From a checkpoint of a small self-supervised image encoder.
Model: 32-pixel images, arch gmlp, norm layernorm, patch size [2, 2], layers 10, width 192.
Data: trained on microscope photos of single blood and bone marrow cells, 194171 training examples, 7.4 epochs.
Rows from block 5, named by matrix and row number. Each number is 500 + 40 x the weight over its row's rms, rounded and kept within 0 to 999. All counts start at 0. Numbers have three digits each. After the name is the row's rms in percent of the matrix's.
# f: spatial gating (model.blocks.5.mixer.f.weight, 256x256), inputs 64-127
f.36 089:532534564601606541539545559527521515567469436405486575541519542539547552504515575532550471461451519499492476516584558481512479505533516438461497500493448497536510493529498447408450483494437451
f.37 101:486533493529561557526541530508485528494475483500408537462492538580546530541477470460475477454487451491459492530510496531520496445503496466493502468470508477512458466485471406422445463492485491
f.38 109:491464526522540568604565534491465490476453495526418486478524565541523552523484462486509443488491480494467462519496492510499485468481466490500558467498520504511475487492507400398460447450520566
f.39 089:526483456434500548590561580571513524534459503547493489445495515549542596494549458468514457473560570492456454459459485455457504490459447508576561571523520524420462519521473445442463463509551543
f.40 088:556521488487478504483533542524542475517464539490480491490514521560533568499540498488491493438485449508478493498464585561544585487428497500476447494514526487467458512534528534443472521472525502
f.41 098:530507494522466475511559589579579487508524481488470501544506492572510499490523562512488505503491500521532488445412491488484501489481518564586494520554493457450435475505472477492477480487503495
f.42 098:516552443453513466481442471536537561554495475465518484516444452492462457467503564554539509444397476532521466501480474446452524497533523526517453479479491496483499435444480494512512500494550471
f.43 098:524486505517518521501463468532528534576534538522494464504553511472450429488494516542580554530527453465485506467464439411429484491537526538519525419497496465459460416406450442458516501542481476
f.44 089:443430503426488510488497504497513472521557514486452453478467453518512445531526519458563556503515472463467425478454493470485548484513521531507489456471526411479452482447444448458471521511473467
f.45 097:456475482496450473463462489522537549567591580563499536507476493480493463512524533513532582533556534506530512500500468452458486498519581500547528522537530476483559483408457449465450471451523500
f.46 099:431405452468425476501527543573501480517557596580465490456434480507469474530536547498523558562557515493475434499469457492440499495541512498590589511466452509495473511488482462489466519498521480
f.47 102:392491472510476470532455432443467466502516553563416491494494480468480460453440425486506558541561467496475514466453456444483470476504514530552575505506502485465468444449464455429445470517495560
f.48 110:560580566558526495468482475467490461440429432443552525520544502490474452432465437433429469431447575525535505466495473435478471473468441492487480555573510478474504486457500445435484498479500481
f.49 101:582551615540578544471500481413495460454491424451598618585529501497501498454441451457491483481496611569588518461488490448466462483538504479514489566568503463479469449449492473481550559538443471
f.50 109:593575558544576562534474523507477502570518488451528568568587514478475510524491507508488520482492588502586492502480466446450472446484507501495532532563522469497490429407400381436493507521490492
f.51 101:542573578557604560526461533485486479530522476463498559533579550554532501493452463477494466454478509526577560543544499519505450431520479496533503510524535533565500469484428409480478461501464476
f.52 092:465502481569550516529542550534513514563452497444468525478527592557563536514486518553590463481526510516547526513528479461495504522566491516495471447459557540535511503500480468473446492524485461
f.53 095:458513547587629519555551528494516502559511511477421518534520587603580532499458515515485447450505454481489522535554495477453460481488488484523458463426506547552544504454437459442454476530495468
f.54 102:453511511544568556602557579553520511523511500484458529508527525573565608547511519490470477513496475454463474509526546543510478452485517499512587469496460488483527528519506442460464468518561561
f.55 094:543485476519560592627594598607553530521515487477477490515504524593543615559580546492530471471481528496503509522489544573568554494530484532548511506474512505499532539477486450484483504468543506
f.56 107:544510474481486509584569578586601561517479505522574535475496509570560528522582604538544512480505584544474493511479498542503533546542483503497487531518481465447443474496473468517485530502545492
f.57 091:521540512472412453524524577626605519501493530489506520515547525485477554569597625553486508523502572524510515506505485583515545553510457450499423488475513511421487456499455527505517500463455405
f.58 099:518534494485497464493505554576623596557526524475503498563482465494486508529528604597538543501466479522514490478457490528514552533524513518498499487487467470449514469482499494495508512501424454
f.59 102:480550511454455491484477537573573591587535547579527500482506487475492480491490573581573569552481457468518510510459506515510524500521553562532533445479521480482486483458460499490471516507492462
f.60 101:481491535505490487443472487512576563517587526549458505555491481491483494505516525515555511544489477515553510453451507483456527477501480534503496449453481522497487504480489492486442485449450434
f.61 101:489496516570568566520477496538545508542554569586544517526537526505489479490490558522547556550566583497590550537519485454448496474536554525500554543531555512520522437414439459500524471512512521
f.62 097:480524517558506489479465482528489506572550585572539553492437457467469482565478466497505522550574502483527466477417412506482517468509518469587528525476498533487492463452488458408486486499528498
f.63 105:391452468512455470509462432503466517547525538542385455468436515491485446465469477478516495530572404452475484506475477455486463490455475491561564452486442557506465436431474483432448469509520536
f.64 103:455560503536535515515464516477450423436446456470513549498509492508458472406470461371435456485475557552544533483482472448461463429460462495495482592548555480472480443491479479430465463510477459
f.65 107:576463503557569577549513505536528538505502471465617566569530495543529514524543513529508507457474586577607537468551523483486546513543520495483467592514515516511496445490462478504515558535473507
f.66 099:582537458491516516540482461462455458483470495547594568495535532479496499502426473498506493485521590541565527556508527472422403461530498480505483605519520542579495436423443383451468465460439483
f.67 105:518593570453505513529525560487471455518473503475513571551577511491473476460463508518484509506541501522584600556513446453471448438506489521562540505503537583511506462437442488488421471523494536
f.68 105:519588555604471580580537527496485505561472466484493530592565588547573579545489516523507467412498473512562615632566523517520474453470482461489507473490454562590580500500485450436393459461454467
f.69 108:454495532606575483600605529484497498499527516477461485521543598648611605529485473513471461461506468460469552597644553526533499503473485482560505439447502495561580533501493489519418479510506516
f.70 099:467512493571567591463616582506521526484489470439485487543531596598596576578514510533511510435468504512499525569608582540538524469481523516499463503482471475499516564473482445501490494488466496
f.71 094:468508465547479586590459560561576504491473450454440462501548548521600619623589544568508483488452465483490485550493569585583575552534506508511476443493490457450490546557569508558522477490516472
f.72 104:491498436486453503571564445580593573541512471474505494448481500563563584605584529554506506458513532499534488494536497528612602588495476452495441495494491468467455467473554497509500481470478458
f.73 099:487507457477488489549576584504611579539533512471467457484512495524522614632648599592513528498481513541499533519536490569610619586526467460509475482493503458514501443473531564574519503425455479
f.74 104:501484461484475500528507584622468599549481478537542489482451447479444472524604648564620539511486480500486498506458457504554582576556535547500441517474511519441432426437517518535508526474476453
f.75 097:471521523546500482523492560585590490560520545461484437464479477497468517515577598570542560524461476466488512538487441502526535511518540545543485470465502488524461403425458465495548551486497466
f.76 100:455517533579530509504448489587630677492581579515511530515504520507500522487505584567622571559533450522519473484510474498448513515570607604602559434523503483507525471460468501508536572547542548
f.77 097:461483481518568527487426479535537556579488583594507520527494466463498450497535537523563583619537525467546489492480498466449470471514507521573499499491520487483465508452446423473498517546537522
f.78 091:431449404495480543501480483499489511562496506557547508451457498462495467509558554514549524556602481439492437489434411422470493519531559540575582451467472444494481444422437471475469497552557557
f.79 104:446493503507461519522470426462494512540568544456466500494487481487413448485456480498517516574569468493476415469428425467498451475496513543554536471468488492445429460463476467457518525534560567
f.80 099:553535556528517469464482466458449448475514476463418514486514475495458480469457410394474526492514533534543490520516491431458378385475497497471499581563561516512482467523484464374498474477503517
f.81 094:558530518519529507520513491434489530509485484467596451521539487520440488459451474523525553531545617598562554502523469449474438449485474472555591680586569571529490427475478425472470489552530546
f.82 093:584575528552569518565526513527531471489528540527563600450603609530524535487472561486497523535496545540606589553554519516523505441509544509551503570522542617597527437506484468484495490510511467
f.83 090:553583584584539507539523495490494482520525534507572562606467589580558566520458489514489506485564593536633621592575540530495550504497471405551568526500501597573562487490497499475450476482523512
f.84 101:546551602545598558593571511476488479469483506455511578578601467573581576512476488479496525495490518519585604575609527522452478496534487460541483508514568584584599564482475434488511491522472515
f.85 104:500526497533549573568540525508496506456438546484515497536608618454588552502507513530459471495496492533521519628585543557553483472458468494504471510482514519573581573526466468461534479485438494
f.86 095:468495498562571572561581553512500466432493485474486477520579609588474570574536506516453461468553461489531505576627611590622560501485472500441453438469452452518598605590567520506488483430483496
f.87 094:453551458435438506578611528469515492515478468486492496463511495559625476570581532510508502514522479476465489523543590575596608539528472518490517478473423457521551604610571541488502487451501506
f.88 102:461500460500479535561597577520538513509473552471483475502458539548573630512626597556516514469443480506534504486518551611618614580492521487482445459497492459492476515558586631544498429491474433
f.89 099:467465440501475486531555587641535563552500537483487489450536553528513580606483584617559513493480497472502458523505500578605613616529540525459441441516499470505452452508572597565539492491455436
f.90 095:467494515534496514514559535566616588506538529418500417483514471526522565593621468564610571524440464458534526490480500537591618630535547521477424495462474545496476442500568558588555507453474441
f.91 102:501461491494514471476515569611606574523525522452493466458455461497475516542596623487609552519500529482445473466489497484528517551589616576519456499445465437466465404465483499547596620559518477
f.92 097:470470480462503512502472477559629560576469527470525504482430475507490507501556567607481582534516513491501503514482433441495538537552570561535552521450511444453496463410478491497536577512529508
f.93 098:462466493483491522502530585582552574561572557485517519494496558457529561549569578634610455499530455442507468464462494482533555530541597525494502483409470497481452454438470493504514568520467471
f.94 089:529528480464485518491497535512578517624580577568538525421522525490494491501522533597599568454607491491498526447454471464536558505512572588556594509481486523514516465429492477483529510571550580
f.95 095:460466508437451510504488456469498523550526556544464508482521503475443458520465480545530522581496461495526518504480437436472462457458518567586529489489521473472462454427409466454483538541532568
f.96 094:585528507546469456436497460469419413513523514514574522533557448451444464429445415460471530502541448516539548523499504452443400422502445485493509530527554494506506462476446405427519515482498510
f.97 106:613572527505501491483503550526548525537528519459624596548550488498450510497514534548504523484490565492562562543511439460461487488516479486502553599576564523533478449477429458463493480509530567
f.98 099:529579511527510520521515486450517459504526512439580589579554570518479485484459473479482514498436577593490559564569521532499465439478454447462480568560555583601561538505479437431443487460477481
f.99 088:438593613556543544547526492476495447536514495447534567589567577540502505508469472489483517491449504541564493552545491554457444463462520514542508490536557649559553512479468442447455470492480521
f.100 099:429497556552554541560508556519501476461491517460504517586617574600563564546555498526518460447499534527544590505560582538501520500536533525529512482511565592612599558507462471498549527464427520
f.101 102:481508520509575578583542516473472495532499539517468541549588596588556539513479516534490535447504440500582600661485574622549502489522487527515518404460529590623592553561520516475505505497457499
f.102 102:557518510498525553542537508471473453475423497486529518510540564603589536553523519520513507458452499481507563628664490596602536522467514544453478469487507509550639648557568514480480485499453486
f.103 101:470436474498526539542580577527512450476432481487474465471527509536590596545547505505456494451493500443495492564606662470603609565515486487524510460480466466514555639595649582533494466529529527
f.104 106:553507503511504538535598532529569467484471466476481472547492450511557596576544514504507494517468505466509473488539583656508633613554522517500471489500538483497523561601621615606544505504523454
f.105 107:556499517495440471495567546558547510509508496474500462487534467470526552591582537594519537531463494480522509496504540658673506644602536516488481444514480531507511503605625613577568562497532461
f.106 113:452464504519422439429480531574559497520503493445508477462492455485458539590623576566533555527461449496450446440457480537601625510614588586537446458474435500471467485476570576626608582542523488
f.107 099:509507505579516503498520579575549557514490525432518533483505524523492571544599600577541540528474505503489462511522491504583609634428561579538530477526491524514513444462551552558596619591541514
f.108 102:511489456513531512493515514526531556562533516458530508469503495493495518524543597542569563501508518500464465496465493479547553591595471594586606542516492511510452454431511535545568610539593529
f.109 093:472506437480517553522513505539509549584567549545524555473493487554488535496538588600580575565546482555486482567541472505550567512558550451610595482476508534487459494470522482540560573560590558
f.110 092:490527490512513531506424495502533512492518569577533519510501520479496497513449543550522518578625586545561562482483495474490524486495563538540617559475554565545521460464535503521522547528614613
f.111 094:397455462480455468472460448470465516559523539544455467479485485475472511517487490496517550558564477502507474443501435503531497507500520581596459459505487411430454441484516505513526481525554548
f.112 107:537534539511462490530512530496513516527445455442573576540572497481489445459428486503497489478448551597538542506540494464430449455540483441437433467561570510514492454487475412395502535513485452
f.113 094:557560507483457484488528498477455525541516532496613609556570481488513463417452523555525518493495635595581571565530489466470436474521490479530472621544592548568530471473479457460488513487501479
f.114 089:574560518494497528500534494496526524537490566467622570530473500469490497465545521530501543569499598542531547521546543510524543498486519529584479597554469546522503475438502485551478512527505523
f.115 097:405527549525514550527452491486543499529453506520449568588585577560504483422480535518482556537487483586588616594569536507460458512483509519530484499586591479540582563478476448501460495519475486
f.116 100:454516540522534518561462533527509489521425504467479518585579510572559493485509477512488483456497487525557593578586602564494480464506451506511517470554558605480619655598510487514534502490478467
f.117 101:430510493501533496510470524479458475530494551513455514478538539536513507512463464500494502450476386481529502591570588604553503438505459491573510424430515580612442596618541554510487510469419484
f.118 087:429487490545527529530558535514498480486521509508463482521512570554577586512506507517516534500531415456530522536606604565566528493502511555552520445460503497584558478622664600564478516509513513
f.119 107:482513479521523452503489528463533493469439490541497512512451507557562563574530533512491436426516483469535480538586641612580588557484456522505509489460476500545594681477622585561501468509533530
f.120 093:513457468491499485531493485468544481481486455457510513499452465504517539549521539476463495474483502478501544496495576647622595589524523545487479549496493533495498576624484621591547534507490508
f.121 100:520502479583474482488490498502497512483485513491551492494501459487476516543577577550509476446465521497480487468451485609637601555569507513488461501522501494524487487608643478620563490461521455
f.122 101:542507472573489494459503509551566493515505520455525496476486508489445517596563551552537547489423507467453513484511534581603590614591548562548470441474463518513512506514611652476613546555542492
f.123 100:507512518522482426479493456531561533467498530398485511458531495510454489451515538556554532502441466478467480477495500530551578559519539475538484458457422454521488473465515566604446605569560501
f.124 096:447455408477479465445434435505485554539534517470496481455483481491467466472471548569614527560520442452494479522433466469531516567546533500585546481492488502474404431412535550572601453585526515
f.125 094:407511464469500462457479509520502542535529493439475497470495501502544508504515554575570530528531464485501515466505461483485508605573599531527554499471462514459413415438491544575549594452536529
f.126 099:487530463543534518443453495481519522541511571550556529531498497487499497485486546512585541561584517556547524512495457480481520546588610584566549511528489489469410475428455446560567537567511523
f.127 112:441495463532467433503469454476471487546509510502502515505490518435431473546495512531537521508545497495501501488422425470497499506517549573586543469436445466421455404397481504475499512559579489
f.128 108:538551576559500511499438481471491524509494483484550544539546489465515448431500501486506494482481592584543546529485476460438485475506485480472457577592552564536488439449452404470463480464477450
f.129 098:479506576541513510532543525489484491482484519490532542532541549473471472542547567556497526505528531566531554530546473480445496524551475464477481601596537513522531507453435492507517446472459483
f.130 103:444525533556540506434463466436468484508471515526469530555586531529522446440492463459450479519506529505599575584563480451459480414450434479498510547571604591554530486465436423453418452449480495
f.131 100:387511527529540501487408446432486464531545499488458511538532521524508478456462453498504547533476508574566573570562513475501472468453463489452488500549650573569603562511489487479495492514473502
f.132 112:457523499499487483530460492515550546530484509551482588566510544505498485462549488471495505519506436519553536576558526511477489432462530512507548479568580573566619594587512484501470484489515522
f.133 101:447484414458467554534480492452492499494477474525458440495473474586552499484465432481486529506549442489487469571624601523489497448480516555515535438475486516609598614549509479467517536535466457
f.134 099:494482486488487515513487538438513494467478498568534518487491534526524526488458446465470498503547515508506532555555557562533496473488435502532553498430520508562569589580580497502472474527515548
f.135 089:501540509493502505535531488448520516465462527523531538542472537505514518519500479497516482453566490519483449538569593595565556483502478531483543481461489486556570611615614555531510502470497527
f.136 097:491488477518487477529484468447421482527520504467557452509477475442489507566514458453475527516511554471455494448468526581552541525485473499476490532462469473483510574614608551518541451445463533
f.137 097:490494514535516520497532512509561503478484499538484481473516482520489534509524503541536497500498494468495534484462487575569553528557484539466485511482473488468464498603632561539506543479473501
f.138 092:510543538561463526458507512501497493455471503431514496497538497515479503537567488541503525496457432499519509496463465521549571492519478529502456422502448461469493519513618594556563542506586489
f.139 093:460510521489471464511470502497534500468435417397505466498498501494450490502527551537499485449457481507534524487528474520540548556565552511523450496515496464496445494460571555559584619552514454
f.140 090:501499478484445435505461484476481502497478484478527482487504466480515507515468548550539492511484488570521539515531537500488542538597500501523511507545517466544469468477487579597581577533506485
f.141 089:432489463500513444453452468453487439516455461514477581526502493501507489460446451517487515507562473538511512488510514489502512482528593513524549548542508506503478490381483560547567626570507552
f.142 084:513519498471455520501507468483509465497429448451570491495458476519509499434473449537544467512542557519454494523506470532464497464487552552552536493497532490531470474427519526575571558590559500
f.143 118:437501473484445456490475449499475485488535537537461500498488473439464464479482446524551516530563434477531520468474462454477484524490540524577590423423496468435449467467520525504468512554575575
f.144 092:509491532505501470506484494484491476511483518468502579495480504501512463448478434406533440445465637566505523494499372430466476451444475472455447607609530477494488441442439457446435499483495501
f.145 097:428414515501415449480523505478504498563501536504449501435487438446472473492468511487482495498527537522532481448507415451449458469461448452489542557581543478478529454404432488546398464443450507
f.146 101:452458475484482503457479477481484453519468541534465473520491516533494405455450513511481481495531490540516577546538451461473482498498452417510520532566546549523494481442462450540489469491491501
f.147 100:429501481517479476475438456419524448529475464515467424503527510486480438435464445493473490467518449508512537569548459459497496453458442474502570433530539569552545496473472496499453421509530558
f.148 087:483513490513490535529468528461480493531493467448453503503504470525521491464539498433473515520473482518540520545548526490422471408440483485574522406481513548558558527531486410503499468490506517
f.149 101:513512429438498489523424468434502483461504434513540518506482520532465479464463449426481464458529527557507523518536536484433418422464488461484566522524574483551587573536447473460455493465484505
f.150 100:472481464510501490491505518531500493476482451445512509528510489532476483476503490468486521488479511540491502494573548533486472470484457464467536493525551504557617584582550478476514471514486496
f.151 101:536512500497502467528547512448488483458484506518534459513486515508507486506507462474506498516524501468464463477473534552542510477492472481476525510473530489523535602592612568495491458470470465
f.152 105:456494516544477495520451472479452517497520494466487496532529478473489472488462444474527581549498527530473502454418447479507500446481474486474512478427484469465502491581586524533491488484454487
f.153 104:561524533554513499481464483468461444471510466505548489527517470482493480481487458493481531404470493530506452459455438459495496488511509487461446482499525507459456470531594583550534515507472499
f.154 094:506539588524481518486520495476474473451455475472492498531479513574510423475519482502510498463496453484500485513505476489501511529520534528474445474474496490487454493471556601582582522497532475
f.155 102:559504462473512490458443446488524472481447451394531448493482471482434434445491507485529473432416516534490464504468410459493515506468513469499465541541484516493470454448483539595564530559487454
f.156 098:467548500539501463475467417458446474509519507436516492481546468487483454486444508500498499470516487471484486452481479455472494455532504511484526482511523466487526496436469566555581553509500548
f.157 097:482566594551550530538562509521553492474447482473502491564506479568519493483527482542451426472553471483519515552582558514527549524536515466472537476487508525531544575500520530534548558508488512
f.158 096:510506521537568495480533503470487497524463503546510542537525547569481526473450486526491502524563499498526525538521474526473514498490565567518534510470513520543450464458465503576558582568578608
f.159 114:443487426481459466469439474460473465487503540554465485478533515479440468485426463516507511536553481493523499464467445466485461499495552530555560482452497479418436452433448468501545507560605592
f.160 110:498493474472480475503450422443490454479478445431499530509511499461502447455418433470529491439493567484488506505466435468442423413468485469483479593536476514500464486491449426467469498493473474
f.161 105:493517537544506524540552499476508486529463466503512529498502477526574561506507528543518509471546566502577526514546456478499519524519498527488504563581522525486509472486506534525504532521496459
f.162 098:418482525514453448484471442432484468483482523508440519567504499513475433476467547452440472483536464497493559559495472454452475485524447424445494491591510479517503488508439472494483485429440500
f.163 106:464510480474444529503549468491514474525517443476486512523517466491510486491504462469440496492529434492520568496518452456482481431498432448484508435520574555573571525521442475471442505496466503
f.164 108:465522476495521491494472464445502468484481468476491506473499514518497454424425491469498516439546452525465519520506480483418448441489540505520495443499531519592547522482427427456491489519488493
f.165 107:503510479494454476530493478474455493496513482504510519473442475478494506461476483431460529461505439448457453460559498494482442486475505542531502461432426475531585550534438455442503471506513478
f.166 094:482517474485519483462448474466462475490486466500466502508478482491471475449471477463472468461484535484545490438500581530456477475468520493529507506504508461532530529578487451440513540476501444
f.167 097:505512482526494443456529525503510495512490515510490493509453449475467460478466508502519558566528492463488498443455519476477451467473500440481512481461472495445507510539526498486448485460506463
f.168 099:487494520509490501511481458446433463478505495545489485549460507493499479508477495459456527504516502506494468474481484461502477436497478474506540497525488464446510508556510503521500491457519499
f.169 103:525483525504491514476473480475398427467493540463530476500507484467455450507506462476439503466476514497497457462456436481461456429494502481495510522514508483473461490510504529541502504487483507
f.170 098:547533529486435483439447445494452436428458482472488509479496488463484441423469523500478473440451502526503447495456469464457478485489472437469456489527537544455421466452475546547517487469474484
f.171 101:507521528533515548474468417485475441462468467427550505470491545523452455449451479510489512449458525532460451511486417488525464507472510482517481537501477503459475484474507531591517563591487476
f.172 090:517535544460544488485521476511477463497428481550516548555478527514464460546513569535475448512527479551487444484515474495557485472512493480461495519594511473499457453471505536533562565538456540
f.173 096:458453491511431422427440491525492457424474498473511502512458445492452438466454482487524463472507509485504478453504474486487467451460489460447461542574487533494469472464498553525474515504480500
f.174 092:548527496528487519551502477491512484568477501488597548560503479509462518509446494546475453480494580537511476526512396446451489522530508517527588534533552487508484452444482491552515452518496571
f.175 099:428511487510486497482458461426480450481455455529456473487482506486464454417407447499491473497497514497503450469464438521480451453464506504522548460471448413430406465390417437461532531515526524
f.176 098:547506531465455418508486482431445439444498478453523521486478442442508462451480410463440471455477544496467467518480398468442444420458433458472470595593516537503459458492489441434431456465459497
f.177 103:502458455527504446442447442411447499533539496505529459497483474424482411421461428536461536466506549471473491478399406391433460479507494492509513541546482529484448463426371463496456484464452548
f.178 103:489526528534500465453442417376446457511513460464487511477506488487487445437466464529481507484476575543466559526452444466439462490517483458458506535567535542529472489459462437482473475463426489
f.179 098:473502459519487481451441479474463469493561507517466468491474502512450452462509466501448481511536469495521492477480413421447472430480462516523509454504528544544477477497423433469449446521482521
f.180 100:466486445463491459442436463467471464489511505465479519438488488433485481488449493478455497489488468495500513505533475466412401481501461496505540503493519517516486479462418441443506476519531491
f.181 096:446502451495490449495471505486442471529571539514464515449485511494501478463489440488479504532493510473481508533526472460433449428483480440541525478456452473534493507478447436440438512480488496
f.182 091:528490521495507484497521452520507498503504471433530519543530521537499452482451492481479499455503573500508429468477488503481442430507503506445507505521469473539499555552507493453455535500470501
f.183 097:454482474456456427496477481500480482469524480506474444470479433453445488504491474465433522506506489440473463469462521469481489487489501489446453461551473428472455495518493479456454518503481467
f.184 094:490540534482510499494485482494463467513549583563498549497480502474475495526546525480469533577540459474496464469481498482490465491468504484533553514528529500466497506534504503485496472456473533
f.185 098:581528500465489515482448476512424479492468499521559504493430534537482456456502473466480482472444554529497489552477491495519482515478459467494517541569533508435481488495468482458483453485477510
f.186 100:477455515500505528446459449461499446509466459532513511480465551468505463463472496478539518536514501499478477493465489495502501473446466476500525481519524512449444435457517536485500482500535508
f.187 096:529519536473569548459464494512537468467504493438498480473465485466465507508530526501460531557462497507464432449481440454502489443521502462519444474502472498491469451416448477508525532549500451
f.188 096:477518475453490476448441425496506471477497511459512449451441492458485449466464446493504502513501488500500451408462430446465434479460496512448504487506512495477497470411464464504499485537451497
f.189 099:481518494473458460463436450447483461471425406445512476509472478454479445464464463532514496471474566528535497426441468475417425441465447491449464532531484544473438426371424440435489535515494470
f.190 098:550575535528491475482480527480494483490466453508573530483488493508463495503490485485478489456475561527565485519495540491435480467460466512525515557462475472527515460417491498490493501589550537
f.191 102:386522440497452403480453465458493457496503500520453453484525451431450426440413452480461512478489487496527467477473511483476412438462468509505517488475484443479495486419444440437447495557542542
f.192 102:461456478482481426528481490457480444506506477422451465424490509481482454410462462474473526454430474410454479479489451489427414440480434480472490535515452520470500454439442406484450508493479505
f.193 091:536515508539516500492511458444478501508427514490476495497497541501492428433525466512460512486499517486461518518460469434453457479552448521490542597558471532498473488505476402482522492557472504
f.194 099:421447429533499509514499462430515522533489475487411471466505527464377401462458457477482529454462463451510439443462436417388422441496494512489497443480479488485444445421423403444489531529466487
f.195 099:443524484526495485463441437446477472532552528474467471464484478429416438460456463458494511481490515462493528535483423455413426449523500533519476485560519530541468451434422435445421521535482475
f.196 097:557510479531482488491500491502494507503573608557513450450532533511494468529501472486479499469539478457472460516491452457434498481519483513543541505511500486528490491520425455490445491544549522
f.197 098:460479435524511482495424408483434459495510498504451490492544522491531428500454466425474533506513449481542479520547498519430489460465488488467477453528499492512475499490415383428398464536480503
f.198 094:490470463476493475527480461525466504476500470456438481484445471469512499458450516452431525458475467396482499490502440491448440498536486467500526463475486465481470541485498430470462503521473501
f.199 098:529503473467466472538502489515473492473508479527528464526487462462474426446461485475480536466491505476488506503459437472458436490516466488468485516451487473448446494460463469437455493494536490
f.200 092:530517501508513447451495479532455494516522482536536464544521506510458459437464468523512532500493464458455517517541469457474497484453495502488529491505515489483430514444471476466450420484517477
f.201 090:442423455508470457455454429532508495511572570524529452518466482463486405458481505526570505466489492498458461475467423420507513501541571506460489448490495485485455458461497457490476506489487478
f.202 087:415500491525494565465529541522466489456481531471474486474442496502520466508586561505498456461476449498464442501461444482421506497485508463407453516530528491484467405456464434471490503481503476
f.203 102:482528466477459492514468470489479486515522530529552490516505455424446423492509471443468525479490509510493447440447404449434475482423481491518520501511457476390398439408437425476497533499491450
f.204 084:493482530493481524427450430386386450519479482484577500465480533497491465458501462489499547498485482510474485471559471496477501523474461466517534503584443594455425436453507505560496522517477459
f.205 104:532574547513496535533556523520515532545515530506565528535510487556490535510502544559479486494553565549561471557535537515493523574563479498515547511548509539576512506555537505549526547550526515
f.206 101:555549479493494439432465541511493519551515517614532490475464514484464501470478449497520550536567538520523433483479489484459466479499508511562545569519473493477493521431409462492462463533531548
f.207 102:482550474460447428488492515440489476498499488512468489499507446467484483447386415487440466475507477486519442418479481521478433462453498497493526468481465473450481430406381425420441483520503500
f.208 101:478504498451484442499462443462447478470552475465526489468478461486490430441435478484472475438443522494501467461407445465445435476519505465420442545496516529491434463437438389479462508480465461
f.209 103:551523556509519527527496523509513566530545571488514498505549468481499480490551502554557535543555493513491459501456455488517473450575526495510540518517534455508488480475476445505518514554453445
f.210 090:494503480478433498493499527469463529561533540514478520456517472443464440488455397505504530520543490514481461507452437503484459464522445494515512598489438487425479457447461497519520501527490488
f.211 089:454511495538511458484472478414444458469493487537404464486538527431442399444476461470456545467542447458505466447421443487500508499490438499518574502529509483431433471433463471460473514525482534
f.212 111:524438434464473486510467493496517544524519512454410491469467505462483504514536467478459545487475400457486467501485448472469525461524516528529498426508495477487457452463511501556454503535459469
f.213 087:514494491552492498521468516463505568530474511458480502534491494458421466487557492493507551474457539541544514515453463426439439506468512500501466543557547512526472446418453387489450488482473433
f.214 092:486446444480505470490445459516487472498514526492416396457414458421457484522509528470426533461514490449478450515479481460454467520523453523544528468514483402497430458431485453487450468527520534
f.215 081:499453513489413451458432503474497505483505501518474438552521466467481460455478493470496492478537532483526460486469463466464459472530453464492515509534443407498420468422449445486441452505522564
f.216 097:472471476513502472496515516463408477464506498547536458530480523549497455477496480481480516479552491471516507553507446455445473456486485499518574528478511499507477473426470432450457476548564549
f.217 099:451510540513486500462503452477471489481532442508520462507470433414441434489505515464447477456520536446478480414478442453440481490433451452466520558479488434465491458475452435460484457488445506
f.218 084:487473512511458531475536531545495519518503470506475444551536546498524491525556535493512470499480519479492445479488505499515460534520509515512482454530500457450481495433511502463521496485515501
f.219 105:477511511542480501507486427452433418434477416525464459485533519481454470448449442425483461440452471524493468431476484484471443430408440496460442496490471511446453506464455416420466480476502514
f.220 100:538567534515464496437426441484506469495481498535538516470493524462460423449472459452454488467475526498518461480499514499468423438450474468493497526510435451455430461444478405393421445471461487
f.221 098:511547438464436428510466482552548525503442427471549522522431493421444462495556515484507467476453578560549444473484465473520475518512521488495481555548481522460496494489475495489468481457454457
f.222 129:533568523549549555564518518521533513485509471521553535532514540527515530488519524540481473463489509522533528561513538494483525508490498460509513508515530549548548524548510503527448455486507465
f.223 112:468554488505449474419435447471484432465484447467478526519511459440446409393416461473480502465497504519534514458461439427412427430461450497511496511518513498457458431386415463435441515478495479
f.224 106:476504499463484454494495515492502469448541461442493507470467482526503468463450485462511449444442507481460456470460454482436464488500468466466458489518443498493478454486420461483470507488472424
f.225 095:490535472509488495496532486413440507512571494513477518485477455435483461492419480511464478453522549504485434434466436497482450503482487511543492512506463490481502529474488411467420494489547546
f.226 087:454516478488476483549523469494513516528496539538494492406431436455503545514468417484466528454529487435459469457440459465492497514459449462573503532531513510490439521480450441481465483502529498
f.227 094:502524573579548529515525462502506545492558540504486499518487501524498458435518455496469537449534471498516450498476500452453449527525444448485472551499499506467435434424475502502511497514454416
f.228 104:514533511571540497506473479470477501479496492472463537564502483510492481454500482532515499462490508506560534516461514512500432500516511514498495503548524534507491488459490497454486545531470514
f.229 094:514467426482420455490431474467442502513509496497517483489435453459466480463489498538534536458509547521523453530485487495472428462543501534489500528478480486460508521497484490502480487471499499
f.230 092:483500509501466455513523491464432465471478512527401433494423503456495465517549518466501491498556446461518483488472514506463456520515482469480530500456484430481452479436437397462475455500520510